Rows from block 3, named by matrix and row number. Each number is 128 + 24 x the weight over its row's rms, rounded and kept within 0 to 255. All counts start at 0. Numbers have three digits each. After the name is the row's rms in percent of the matrix's.
# conv: 3x3 conv (model.blocks.3.conv.weight, 96x96x3x3), inputs 88-95, a 3x3 kernel for each
conv.0 112:106116105156128140154138143105107083137135107134132116097133220115135247168170086125142162170144173141116124141183187096153115100091153135131104133107124129132138144146127166145142127134135129138168130147166133080139
conv.1 094:111094121109099105115120150137103099149110100137104088138127097147143133169137121119133139120104149130100140114144119109089129136081143117134124122121132130121118133121154156094140175108150127122120141143134114127123
conv.2 123:114155131111138107116123092084093075096121104105127089109108112122187117125096155120114153089164159098115125132092075144128105131122105138146190126119191117111109136135141124120129129103150105140094117136124143114138
conv.3 089:122126099138166081107165105149149156133142108118145138090121189138097194128136127108116119188121130111147133141149126117165184120158118098099111104157148106123163110112102125113108122122085130137136165118149137096137
conv.4 086:162139137140110100110124133130140126140137117124128136118140133112095198125138122126113122093163121137123124135129103122212112133109140135142120102157158142108141131127128128101125108098127134110107187130141119117163
conv.5 111:118078097168119148159143187157134134162134116107095100150116144117104116115120126115146127120112092108116100156224168114095128121132173142135139122145104132189152134106139121127146123120116153122146147146138180104136
conv.6 115:122149227125129163136134132109155153112096117126090117131148098118123150116132140147113111139160137126148115145119101123135130110129145167156166145133124129153135138151140133150148146136154111093141125121129142157160
conv.7 096:105123113099152116123162137147138137112141123154133100124135136123113120122126117129117131135135137130135141169131147117115154116103156170153147130184211116141185119128125128163140139139143121124107141119102157086114
conv.8 100:184177162132094108129167138110115103139140130127128126157143091141118083134159120128111139121137137131130132146171161110120142144147122136137127146123160196158208142155124156122126145154119123146132117084161152161120
conv.9 088:152155116153135134132116129117134111137156125113122105155095130141138083139120098129119141125118117103132116111128140095140136128130129094087129118134112120156089113138123092101128088127142124134122139134128125089127
conv.10 110:138172139147125152099117122149155133147157122164149126178122045161128097106130130129255114163227135136092125072091107124159173128168143131149124151171150141137110106146124146158124119136124120132123112119155120151144
conv.11 104:129136111126158144115165125128157147119142158105127125103138123082130155121130145141123110111126123138126144113143138115128141127139155131158147144148113102137123104116128112130134135128125131129115112141125104145104
conv.12 099:105084110145155133136132113144147138144118154113083112141108179151113107116161096133129120132189115108182110116168166179144099154118176170142118106098137201205194169134149154110121149183123104108113123142095122133132
conv.13 099:125187113160162109136104093132117116107130144133157151111125123147135126115135123117128140200108146137151123110116117106152165042113122126120140117112121133114122115100113168143125144141130130137109163149128191101136
conv.14 108:126143115163111166110100117148133117138116120148113107089110159113195132092161151134134128135130161154110166152128141119108131124165106107150137117141129092106076147111135142141135149139149126136118114119115089115160
conv.15 105:123178139116164107132148121087084080108100094123129132144119130126119109085133143138128171156152091143117131143110141128112123118120118142156148135135112096112097117105117168169116119108131135125110105116113173146125
conv.16 101:105101131125107105143108085124119141100117139082128156116122135150121153138126174139149133121108151127141122109118132152123146125163116115128151148165171161128162118111130120140110159123114154124136097097112143125152
conv.17 090:144145108138162188152160183142155130144203133122151137115134129135131098105125113118113104079185220108201115153115142112098081147122141120097137136152149123152129137106088109181161097239203126114128113128138148181146
conv.18 091:114137143139120131153142134111150145123128153112107144123127141133125141139123134114134113134162148140149139146139164128164140106116107118146154108121105089154129151142116152133185167132169107107120111082123098121157
conv.19 106:153162144118114105117138141092101147152149154153136150124126107119156115145126121100157135127126137129137152099099166129132156135143135144145113149155125119148143107111129144132112144081130133151122132106103105104106
conv.20 100:138137143105136183132124162132125160096094141079102134106129106075193084097127117129105103133124176117115155143082104118110138153126139130115118113129121145123131093128134096164147098120144088142108114117108159151111
conv.21 090:139159119117117093162123086138133116139115096151147111137130137146150128138138118135102129143134126091115130095105088120128153102122118139156131148134161093090088120119103144111101126133104147127122161118137144101133
conv.22 097:133123108103126117123120109173173127127139129107116069112127142139140107110115170115112125123179129122132110141109127144116151100081125161142140135120131103103145140122107145172116129076133108123136133114121085087117
conv.23 096:134165123142137126104071113103081089087071090115124133121100134123103134160092154111140089152126131115122102151137126160162118149096105084128115110108115096098119109141146130163149117139153110102151109153173099107151
conv.24 099:120124100093139086121143118119121114094087096107097121108143152140127106127134129143164133146127154133165144144150069140121140098127121147132128090165118142119137123124113132150144144127128117122117139123136091105127
conv.25 107:098119117090140142089118097141114122151120158114141130121107104163123119108106148132137159142133108139142150139125132122129110102114137154165114144148135115156161091120133131120124124126146152117137108105095127140101
conv.26 096:124126156156129131141126150129118109130112115159128095101100109128128151097110134144131110111131126103136141124134144097122136113126147161171111100108129143153169130143124123128130125108101105107121114125101130135107
conv.27 085:131125135127114127134087098156108118128075118140099161133127120141130104096130150128135123133131118127132122128105135159136112101107130156138131168117124153146139126128132113179121107137134145167110094131108134196129
conv.28 091:113105124083094113135111131184101081150094073170136143133117111127138099113122113118130123097169086115130106132112116155117134143111129162197168200136146184126148103092134108115153109122133150114133166142149141163129
conv.29 089:117107120137145119107133164114124189121117141105084118135144143118144129104106131110161108118111122156113115108134127113144166142140118126112112124119111165183246116101149108096099120087106101102155122210125143242117
conv.30 098:110151141105114114115108099178141132152138107148141130090138134103178132145096128140119133118145163140132124108128104112106116129140117161138124174073167102142178116111120122136118108136120118112125092130125086135135
conv.31 089:109103103098125154096129132121112142132119143122120119113124158116114145120121129135135141143111124114119126131139125112121136142127155108127139133097137122140139113133109115152122126157127126130128146120125106149111
conv.32 109:145112112129102096139113085122147166120120105116121143127139154113098146127124122142139138138121140126132121114159073128142138111113118141136177152102097141124154143129126116100139149128131122168130095141142089112125
conv.33 101:124127134124132150117112167104104118115118126128118137111138127138144105100125136125141117127119148125113137131168146135095116148126121153102125090110130123131122136135138140120117105096108123152129119093118074057114
conv.34 110:094087114136141152113141132108077105124135103133146100131173132125094146105136163149146108129121122105138128160167123135115144094154105138148115116143113112081097132120137115147099161134127131189133110144103135132145
conv.35 086:107098146108068131108070142145133114111119117139124103127131125101135122131136122143130134094060127115099119113142115156153163115127134129137129085123095098127133146116146096105121111082118121142115113132118086087097
conv.36 106:099154187112101134116108126170163140136126129109099078156157089088138109174131083119101143171112159163128135114091080232117080129118125151160117144156116173166180103146141130136141113127160148140099101116122119088124
conv.37 088:121139115124214163141214140056083118073092120108116103137134130169132086123149125104109125129255120128153135129113141066088129141129130139131119143132112149111108165123132172181129169207120121144153135180132154179137
conv.38 109:122118120118137132126134146099129102121142118121134150137145107144146112141157141139166118158157152118129129137126144119114141120124156124129091099105093135095096157143156151144114100094117129124144099154119102130129
conv.39 103:109116138123159134122144086081059089098081135120150160107132109128142141115121136117113127123133144124140130105152131092120119111137163130151167155096171151150154117124149131154147107100139118088116060118107130128128
conv.40 097:137149150152138118135139136105095117088099140123109087112126121142140133111117152127133125113146146108150125120112123128157131117131145113144107127149129151115096134115159124110125135113142152128126234203110156106104
conv.41 107:106118140119148098136130100144128100132107090121141127125123154151112117080108139128134179106123173117143152138122146105119117127098116146138112177118108144141106133141126127144117131152121108121142127125149126099130
conv.42 095:143140128102112143114088098130138128135133106162134131130124119154087137161119130126140151127129147140132119110127138143165150089103082114121117108134135121122144151148137138110111166159141127122152141130117097148103
conv.43 110:108148149110143118117151177106145108123148102129156163107141160137121149138136161116169094117083104110185130191123169139098119133098135125132147126145129106138126146156123109171079129188097137106092109191110102104112
conv.44 106:105138155088095127142128116144135130153133147131128158113138144135158123141128083098134105126159101131126129140132146117101125163136128123141180147142148162155163126108118105139122129166127140159126121106117131138128
conv.45 096:127128109122112106131115115127119125139124125138117118164135129120130102150127158138103130102130145141092172116124099133157174154106117082187173148159105119102089131108089118119124132122104147140119094079118111100098
conv.46 107:119147143120181149137159121136143124106065164115112133117125085149156107121169108142138127168166138123171134121072159116163099158176136110133159137122134139099106119107140102145148104149159122132106123130113134135121
conv.47 089:159122112136106107147143144110163148120114113145138124110096162152117093107129111110143154113143144121099116133124158106139138132131121097123190117139111111140112130105130145132145133156143200148152096109127156153153
conv.48 088:144116129141139153160176165123122120127129123141129110121135124142130130149124117129114113112160152119151125139137132122104118117122140120125118144108100115113113123137123137168134136136126116140129160148128228175105
conv.49 120:145132131153119133098100102079093100098118129159141144148119125124076091144100079139161115109153111135157136118135120130129142095119116104146125117132121084107128142112107149152124107128130088129110156157140101151142
conv.50 102:171152145143106150127125135134108116198175140171171144148130120114134129146091111114109129117132129123118120115142106123149104131120127115108122117068093106118116127141133147140154115140127170149138148112124157180195
conv.51 109:129129124128136112127098115141153162112089133120137122118123136114132174108126088164137146147137147131200157161150145134139158144137139117104102117141131139152133124158156121145138127163137111129131171153126139134138
conv.52 087:159110141125080147134146136118141123133158127126095087107143116133123157146123132110127115125144128123127142083147117096145126107130103110168098138122161090136097149163139155255152180146139138149123115137130121096138
conv.53 106:092148127144128133130152135136144153110139153118142168088139124103154140157098182130148121133144100137130104132118108094103126137190110128126122136112116102148120145144095159157137160149130140151138125128121177107141
conv.54 102:138124134120153113105138125171231201105109121075053075092119138120170126131122100142135102156160126134128119170151128159081175119104106122129138114107124129080117109140129116147131110116124100114140140130142152119094
conv.55 107:110141120118151189184194154137098146129090130153134125063117156108132120122120130134146152125149141140136142241235179208111121102147113168115158151126146163110125126134121113097126135127147121128120104144129110090103
conv.56 096:117116110103145142104150147172144136201157149229187157124136107169128120113123112133129154093089125119129109128085121119123133145119145119088068110145137132142154156136147127097145117162155104110120123118133096117122
conv.57 104:112105120088103146123120170112134146100119155116153154143094118113255077137113085174115132125083105140141116131166143168095135148129143123163124160152126143138137131112168066113101145129131119114137139132132113110125
conv.58 105:154123143121134136124091100088117121104122122126133153193083111134095150112120115157147162170111145097148149062091133160162078159139127135147122117113142183154129161128153160108132155118105134128115118135141204121137
conv.59 092:140173121107097145114117147102052126132107142162159169141124089139132102153142134161172128110118129126135134120114131200121134097159112144125128137141120108115124159225150167141145134139164142150122181136124157118093
conv.60 103:123120139113158195089144142119100097141100109111074110153118122099153066128115144098108109115170136137136130123101120117134148112148151137134143123155131133127112090139149113144171117132111145137129147132129079178116
conv.61 100:150109104094110120120101114109140145109127109128142147116112094102125130127130125103138123177150138127143121139131146152100126119108143141107119156074114165158161117124125087149139079131122135155134107101119146155120
conv.62 101:122115100118174161129128131153142134108147141130141132100128164177207071112111173180132151113216103148118137108226088179054163117158078119115119118149139117147121139107136065179102109142126125117130123135107136141098
conv.63 103:113113153113119099108133105162121133189131150137125167195118085106086210167136110147183190141114168128141137055106062117193151110128096128117097115158102110147137106134156132135131105118107139107126130135151140115106
conv.64 093:132149120110140157088137125117128145144162176150132140125132083132132146179124122102109133126109139141125126082115117109159123108159115130138098160144116128110106106096145135092119115132143152128145124122146075124127
conv.65 096:118118133135112153154125130102144146090098108109107116136111112130130129122093139136154122103198151163125151143145117147126192143181192128082089151150116103144110141121145140147163147140138119145131104160122133230183
conv.66 078:148136117144135147139111184145101083162153126169189170132145127143130118132120126099163149135088098124115097110127132168134113161139114110127104155127104126081118131149162136112112128118128125127100079114109117076105
conv.67 090:156122147137152116129108097150126140132099124146163143139127093100084167133107089145139144153104111169151141107119133143255114121111101146154134150101096140128134107115126136096126112110139122112130071121104124143131
conv.68 086:174161142155146147149138126134175157103181171119161187130141141120123126122125118158136136122121134133157150127138153120129141123125129170159159126099124127137147156107111115129105148134130139141130130141136114112126
conv.69 098:119105108120140129128154117157171153165135121189106099130140158105115159100125138122107139141097118124106187112131122135103112113146146137127126147157225113125069139117112129091135106127145113136114151158141098132137
conv.70 094:139107159154092094160126108124119119130135110120122133124132130140133105127128117147120134135162126148132140140131134127157111155147123173124126106159135109165087124173124100100119120121097097130100167172141098087151
conv.71 100:129133105110117122122117124128127122092119114105115122119125105127140110153161100100112130131144147146124121125116134101131093144153119130171128108186176107146115125114123121118091135068091118134109145148090147123140
conv.72 095:125145124147168098125132088118125111107112122090106091112139132154117136094118136130140124166171113121110125136123122125149103094123130133127105160127136140140158148114121140127137138100081113116124156144139155155135
conv.73 114:128154141112153139118132070122142120139118123110135106124159109132208143142099217142106124120137111128147182171084061136146077087116181138118123135120110126111101146124137134117147138156101121114106117129123106151114
conv.74 103:136090143144164117128133163132159128073087136083120139152097131151099105154129086131125146095109104157194123136231201132124133128146176133143137116110128094115139162139145145118147167157155175151137141126134148159120
conv.75 115:116133134106123110094094106147152179121130131114132142114117118140153132113093152134107140145173168132172146131105089121148121125107110136124114118134102117091101113137099127152136113183134130137138152132156162130130
conv.76 106:142129132172215098126125109134117124128129148141128167101162131172104179108154122104102113121124148082114131098100120127158155166140131159163136118112131134140157099134101132139099105082106111105110136104150155124115
conv.77 115:118135104119109120141098104219218131214243178196217140132135116129140106129142095165137117142117132131138125105135143134131104123108135095110102075127131091133112148109106133168143140147133119118119104150130099138127
conv.78 097:107141138154053156115116183088131155061148178068106126147105123132132118110119140130140143132171111113115141109077112102115147101128120135143159106100141121138135123134134146134138160161114121125143184130095116145137
conv.79 095:117071066141134121124098121096070142089104141124138132133137155128132131122118115127127087162120126123118115066144137149127102171130156132107106101126140131123146136133137147130141133124148105095178105069127162139140
conv.80 088:126141135188171148116119146131122125118124136138115124118121130137130105129125146128111135157145135125107138145125115143106116124151108084080103086113138111127112128159128157134148129121144124121120232123155163120131
conv.81 099:118135124146089056155131100119137145149147133124121143119100139114092255180178120132167145135174171112133130163115140094165100137086140106112125157128131149131124154166181176074131183103142135119144131106119133105139
conv.82 106:150168156110128130120175163098095096118114110134121132143128144148131143090123104145155119087126136125145121130131118110113159133131099086094077125182141107087112151121141127114126109114128150159148118114132147130113
conv.83 096:180154120146160166119123123119096145126131145156166141083128162111128123138162133147095085113124100118116100151114114138157139107152115101143168107197160139083154116144093111130100128142116162164154164117179149148174
conv.84 093:114114141146116118122117121019085103136157125144136102134125120135137116122140124119120138120129148093101128145120132135163131140166132113078095130149125098109100121123127122118144111128111134120104122100119128136134
conv.85 100:131120141123147135169191141118181195122176186129133142134149145136126125131168124107111118102105102122118136146127146150155145125184145133180159120207151129175152134143111127143148123127118174146136159114125163134136
conv.86 098:132106107126117138100121106116147125136129156113114139111113135119122103103134127142126127134124130152114147141118131128154125158087112139126110128124102111157143111128138122116125102117117133114124164128119114137145
conv.87 102:125137105130139127107148137124134082138108080137141125116148119130157111114122120138119128114113087155139128141138123109139100144160115181146173114099140162106199094132100117115124106150132132137115184147170120150131
conv.88 098:137156142102150132099120162112122105152131099115132126148139120131115098107134136137137119156149109140149128102094148101105136148100158100113094107143117154127089144153144143146144139125131097108144119171141103110106
conv.89 110:137158127138155125145122078170141147192152154167136172133130115138119106132140136143172132149164129110142128121087155098110155120131142160187174128184176140135157145150135140121120144129115134127142102108129127133118
conv.90 098:155130182142149158109132125147129125139124143139142161130155131114128152137120128107141142122085130138133148124135114115098110136118121140125094135143134133152129152155194111142207148103123114115142105167156098161151
conv.91 089:102099112124132096129125093149123112127113142114113113124135116135131144122158141123110115131123136121120121124138114127140119117140136107109124101153085114119079134115122121119134135097205128100140102116116110095150
conv.92 106:137088126133102099118106091138122163059091161098097129069170134103105134147154137114147139139116131153136125152162129159105103131138092143173087124107116142136125144160128109152108150151158147144148079143117149096144
conv.93 096:135110145145138114151180174109133132138205171063106101137138119132112177140162119135129121141076130158169138116093121114114111119124121115075083141164148093089089133153107159143119142114117058074112106147136169127094
conv.94 111:132155148121153114121150139126130113123103084088071085132151137162135137123137160105147130117157128087110119104107133099127126117100118124142093170183110150196130150130135149124141160138122135113123133137135139121109
conv.95 094:130186138094150125150145114255238121255185100105089060125119135094131148162142138128100134111129126093124135129113131128122154121170141137144121135161126129102110133154165149121133110116146115128150132142138192142121