{"train_examples": 194171, "translate": 0.12, "kernel_size": 3, "nesterov": true, "steps": 18100, "final_lr_fraction": 0.05}
Rows from block 8 of a small image deblurring model, named by matrix and row number. Each number is 50 + 10 x the weight over its row's rms, rounded and kept within 0 to 99. All counts start at 0. After the name is the row's rms in percent of the matrix's.
After each channel's rows are labels from the 100 images, of 14976, where the channel reaches its highest value: "responds to" is what is common among them. Only what is clearly more common there than usual is listed. The data: microscope photos of single blood and bone marrow cells.
# conv: 3x3 conv (model.blocks.8.conv.weight, 96x96x3x3, each kernel summed), inputs 64-95

conv.50 096:34 47 44 49 47 53 53 50 38 52 56 59 84 48 25 55 68 38 36 45 46 31 47 48 52 60 59 46 68 48 47 53
responds to: smear: peripheral blood; cell type: segmented neutrophil

conv.13 078:38 51 54 55 53 47 41 52 61 55 55 37 85 58 48 54 49 58 52 58 55 32 48 54 52 87 66 51 44 44 42 46
responds to: smear: peripheral blood; cell type: segmented neutrophil

conv.80 083:38 59 44 55 54 51 52 61 51 51 50 64 53 70 49 49 43 54 47 55 49 47 70 56 39 60 62 44 48 64 50 34
responds to: cell type: segmented neutrophil; smear: peripheral blood

conv.10 127:54 52 54 67 61 59 52 52 44 59 62 61 56 38 58 58 53 55 56 58 33 44 44 82 57 52 35 61 33 68 51 45
responds to: smear: peripheral blood

conv.11 076:53 52 39 47 41 44 50 41 48 66 52 53 54 52 68 52 50 81 42 58 61 40 41 58 37 53 61 52 42 53 47 62
responds to: smear: peripheral blood; cell type: segmented neutrophil

conv.8 080:52 50 45 58 54 50 45 51 51 87 53 48 51 51 51 44 31 48 59 45 60 49 35 57 46 55 42 45 72 41 65 49
responds to: smear: peripheral blood; cell type: segmented neutrophil

conv.87 090:45 49 50 56 46 43 50 53 45 62 50 86 32 49 46 48 52 55 90 54 48 59 53 47 48 63 61 42 55 59 44 57
responds to: smear: peripheral blood; cell type: segmented neutrophil

conv.89 067:51 50 56 60 49 44 56 54 42 48 47 50 70 46 41 44 33 54 66 53 45 68 52 46 57 43 47 47 53 50 56 54
responds to: cell type: segmented neutrophil

conv.43 097:59 43 54 49 63 38 54 50 50 57 51 47 57 62 57 44 69 58 48 64 43 56 46 52 58 60 59 56 62 34 64 54
responds to: smear: peripheral blood; cell type: segmented neutrophil

conv.83 087:59 48 50 55 52 55 52 47 31 92 50 49 59 47 41 49 51 56 41 50 48 53 49 49 51 49 46 51 45 57 48 49
responds to: smear: peripheral blood; cell type: segmented neutrophil

conv.29 083:80 53 51 49 50 54 54 51 43 67 59 60 54 24 43 54 76 54 51 56 55 30 51 52 58 51 37 51 49 37 51 50
responds to: cell type: segmented neutrophil; smear: peripheral blood

conv.39 107:47 52 51 44 58 47 47 50 46 32 52 49 31 52 58 38 42 55 48 53 53 52 63 55 46 56 56 57 42 48 38 55
responds to: smear: peripheral blood; cell type: segmented neutrophil

conv.70 068:45 37 37 51 42 43 51 41 44 37 41 42 57 46 59 51 58 47 55 47 54 42 54 42 39 52 70 50 45 60 40 49
responds to: smear: peripheral blood; cell type: segmented neutrophil

conv.19 096:38 54 49 41 55 54 51 47 54 61 51 81 36 58 59 50 46 43 41 41 39 49 66 41 43 64 38 37 45 60 48 61
responds to: cell type: segmented neutrophil; smear: peripheral blood

conv.91 085:63 51 50 49 58 46 46 51 44 32 61 56 34 54 58 69 40 45 43 70 49 39 28 39 56 54 51 51 57 62 67 59
responds to: smear: peripheral blood; cell type: segmented neutrophil

conv.72 098:46 34 57 67 50 56 32 50 45 55 47 43 55 54 75 57 62 51 43 48 47 56 58 51 43 65 63 55 53 64 48 53
responds to: smear: peripheral blood; cell type: segmented neutrophil

conv.41 097:52 49 46 46 33 58 58 45 52 50 56 57 47 64 53 46 56 54 39 71 42 71 45 43 69 47 46 68 71 61 53 51
responds to: smear: peripheral blood; cell type: segmented neutrophil

conv.40 106:42 48 53 49 35 49 49 49 59 50 53 25 42 57 62 53 45 50 41 46 52 42 50 47 53 47 38 63 45 45 56 47
responds to: smear: peripheral blood; cell type: segmented neutrophil

conv.60 103:26 53 56 59 43 52 51 51 56 53 61 56 45 46 53 61 63 53 52 53 58 46 45 33 70 66 46 42 53 24 55 43
responds to: smear: peripheral blood; cell type: segmented neutrophil

conv.21 061:49 52 51 52 71 47 47 50 51 51 45 64 61 73 54 42 51 54 40 93 53 55 61 40 52 38 47 60 42 42 50 52
responds to: cell type: segmented neutrophil

conv.92 097:27 50 46 51 39 44 51 46 44 53 48 45 30 37 35 51 42 64 60 39 45 51 56 53 62 52 69 56 66 48 52 37
responds to: smear: peripheral blood

conv.12 068:55 56 54 40 48 43 48 54 39 46 53 50 43 42 58 56 40 48 55 46 51 53 57 48 47 61 53 45 48 46 48 58
responds to: smear: peripheral blood; cell type: segmented neutrophil

conv.69 083:65 50 50 54 60 47 60 49 41 70 40 49 49 44 60 58 43 39 48 37 48 39 51 60 55 62 47 60 52 43 44 50
responds to: smear: peripheral blood; cell type: segmented neutrophil

conv.1 081:75 52 56 46 58 52 63 46 62 47 50 64 32 66 62 47 54 43 37 46 49 77 92 58 47 51 51 64 53 62 41 48
responds to: smear: peripheral blood; cell type: segmented neutrophil

conv.22 082:75 44 53 44 57 53 54 48 44 48 47 43 49 51 34 55 59 46 56 33 44 69 30 63 74 48 38 39 46 43 51 53
responds to: smear: peripheral blood; cell type: segmented neutrophil

conv.56 086:35 44 46 54 52 49 48 57 65 51 49 37 54 55 44 46 69 58 70 37 57 51 54 52 69 49 55 46 43 90 57 43
responds to: smear: peripheral blood; cell type: segmented neutrophil

conv.16 097:52 52 45 69 54 55 52 54 41 54 61 56 50 54 48 37 70 41 43 29 51 34 39 59 55 45 54 41 60 59 51 49
responds to: smear: peripheral blood

conv.48 094:42 46 58 60 47 52 50 48 52 52 43 39 44 76 58 39 52 56 56 67 49 45 73 43 45 58 68 39 42 51 69 40
responds to: smear: peripheral blood; cell type: segmented neutrophil

conv.34 101:63 58 46 47 59 41 58 60 27 57 52 48 47 57 52 45 51 45 46 45 43 65 52 46 57 34 64 61 46 46 48 43
responds to: smear: peripheral blood; cell type: segmented neutrophil

conv.71 092:53 50 51 48 61 51 48 49 40 43 52 99 60 43 47 59 44 48 83 43 58 38 40 52 52 41 60 55 51 46 52 43
responds to: smear: peripheral blood; cell type: segmented neutrophil

conv.25 093:51 32 51 62 29 52 44 51 53 55 43 53 47 49 34 44 94 67 39 47 43 62 59 66 72 43 42 53 43 50 48 45
responds to: cell type: segmented neutrophil; smear: peripheral blood

conv.52 071:47 48 52 44 53 49 41 46 53 85 48 71 47 53 50 52 42 43 32 47 54 58 43 56 41 45 38 44 56 49 44 49
responds to: cell type: lymphocyte

conv.84 065:56 55 54 37 56 57 48 48 39 31 39 71 50 36 44 49 62 46 51 34 52 26 63 57 76 44 62 48 57 56 55 51
responds to: cell type: segmented neutrophil; smear: peripheral blood

conv.33 105:44 53 51 46 54 44 54 51 50 52 49 32 58 41 66 60 55 44 61 56 52 44 54 49 41 41 44 46 71 48 40 47
responds to: smear: peripheral blood; cell type: segmented neutrophil

conv.18 110:50 56 51 48 47 49 52 59 40 48 40 57 65 47 51 59 41 48 38 60 36 52 45 39 59 46 42 52 63 55 52 47
responds to: cell type: segmented neutrophil; smear: peripheral blood

conv.47 067:50 52 48 50 53 49 37 49 58 54 46 25 56 46 56 59 41 46 69 45 64 54 59 40 33 62 50 49 51 56 32 47
responds to: smear: peripheral blood

conv.37 129:41 58 48 50 51 54 28 41 43 53 40 52 49 55 45 67 51 06 57 56 50 59 59 50 51 53 44 58 24 53 48 61
responds to: cell type: segmented neutrophil; smear: peripheral blood

conv.26 108:57 38 50 68 47 42 44 57 45 37 50 60 53 42 57 55 68 51 52 53 76 82 39 55 46 41 62 53 54 57 68 43
responds to: smear: peripheral blood

conv.68 077:37 41 51 64 44 56 46 52 29 41 50 55 55 52 46 73 50 54 46 50 49 48 51 47 54 63 43 47 54 57 59 31
responds to: smear: peripheral blood; cell type: segmented neutrophil

conv.20 171:54 56 59 52 42 54 44 50 32 59 48 44 78 36 50 39 51 59 49 51 47 56 48 46 52 34 52 38 73 33 53 51
responds to: smear: peripheral blood; cell type: segmented neutrophil

conv.45 099:68 62 50 48 54 49 50 53 46 36 44 42 60 56 56 55 50 44 48 53 46 47 40 43 59 59 75 50 48 43 74 52
responds to: smear: peripheral blood

conv.0 083:29 28 47 45 46 58 56 52 58 50 43 72 60 52 39 39 54 48 32 66 57 45 61 48 60 38 60 48 46 41 58 66
responds to: cell type: segmented neutrophil; smear: peripheral blood

conv.64 079:44 67 60 36 83 56 49 57 59 43 48 45 41 54 60 51 34 59 47 43 57 79 46 45 45 57 67 43 35 59 37 60
responds to: cell type: segmented neutrophil; smear: peripheral blood

conv.75 089:26 48 48 44 41 48 39 45 51 71 65 46 42 49 48 49 41 60 45 70 49 44 63 51 45 50 50 57 61 38 47 64
responds to: smear: peripheral blood; cell type: segmented neutrophil

conv.42 087:44 63 53 54 51 51 51 52 56 77 52 43 42 36 48 45 54 49 45 58 57 37 48 47 61 58 35 57 67 39 60 46
responds to: smear: peripheral blood; cell type: segmented neutrophil

conv.35 066:53 75 62 52 55 56 65 51 46 51 41 53 39 38 19 56 45 36 43 38 51 49 58 56 54 41 55 40 28 54 57 48
responds to: smear: peripheral blood; cell type: segmented neutrophil

conv.46 070:32 59 48 51 46 47 45 43 44 39 56 41 53 46 59 48 44 43 56 73 50 51 53 56 67 59 58 54 58 62 30 57
responds to: smear: peripheral blood; cell type: segmented neutrophil

conv.93 108:65 44 47 52 57 54 55 48 60 42 50 61 48 58 38 47 44 42 35 62 43 56 36 43 55 58 52 37 72 48 53 55
responds to: smear: peripheral blood; cell type: segmented neutrophil

conv.57 285:47 48 45 44 58 51 46 49 63 47 53 46 49 47 47 46 50 45 63 46 60 47 47 60 45 46 50 48 52 47 51 52
responds to: cell type: lymphocyte

conv.94 088:48 42 52 60 61 55 52 51 48 54 44 40 55 46 60 38 57 42 50 37 50 51 20 43 61 43 47 46 52 46 63 40
responds to: cell type: segmented neutrophil; smear: peripheral blood

conv.17 102:49 55 50 52 43 58 51 41 75 36 45 66 50 38 52 46 42 46 48 63 35 40 49 51 33 70 47 42 49 50 51 75
responds to: cell type: segmented neutrophil; smear: peripheral blood

conv.85 119:58 50 51 59 50 55 39 48 46 59 41 51 61 61 53 46 63 50 50 35 53 70 56 64 75 49 42 56 57 42 20 58
responds to: cell type: segmented neutrophil; smear: peripheral blood

conv.5 078:57 51 41 43 55 48 49 53 50 47 51 60 67 53 67 45 52 52 31 43 41 55 44 51 51 44 52 47 49 46 53 53
responds to: cell type: segmented neutrophil; smear: peripheral blood

conv.77 097:56 64 45 54 18 44 71 62 79 69 52 54 54 39 56 49 68 51 56 58 37 63 43 59 56 46 58 50 45 38 53 42
responds to: smear: peripheral blood; cell type: segmented neutrophil

conv.3 075:44 50 56 49 71 51 49 55 51 53 52 47 51 44 62 48 42 51 46 62 56 47 40 48 64 38 52 48 48 51 55 42
responds to: smear: peripheral blood; cell type: segmented neutrophil

conv.82 076:53 76 47 55 55 51 53 38 58 52 55 45 65 58 78 41 58 53 41 43 45 54 34 49 49 85 37 35 34 58 48 55
responds to: cell type: segmented neutrophil; smear: peripheral blood

conv.51 086:58 39 47 26 53 37 61 45 39 49 28 52 48 67 62 45 57 63 55 58 42 57 70 50 55 46 61 56 44 54 47 57
responds to: smear: peripheral blood; cell type: segmented neutrophil

conv.7 101:56 50 50 59 47 55 56 51 67 48 52 63 49 57 52 47 52 56 30 54 29 56 30 35 47 64 61 51 44 48 54 24
responds to: smear: peripheral blood; cell type: segmented neutrophil

conv.79 172:55 48 47 38 65 47 50 47 73 41 58 40 42 44 47 44 54 42 71 42 80 44 48 49 44 45 46 45 49 40 49 56
responds to: cell type: lymphocyte

conv.55 115:34 51 60 54 45 52 75 54 58 48 55 62 57 60 37 51 50 44 53 65 42 44 54 47 45 48 46 60 47 36 29 46
responds to: smear: peripheral blood; cell type: segmented neutrophil

conv.76 119:54 56 50 59 47 52 46 58 47 46 34 62 53 52 42 44 54 45 49 21 61 30 50 71 38 48 66 51 47 65 39 56
responds to: smear: peripheral blood; cell type: segmented neutrophil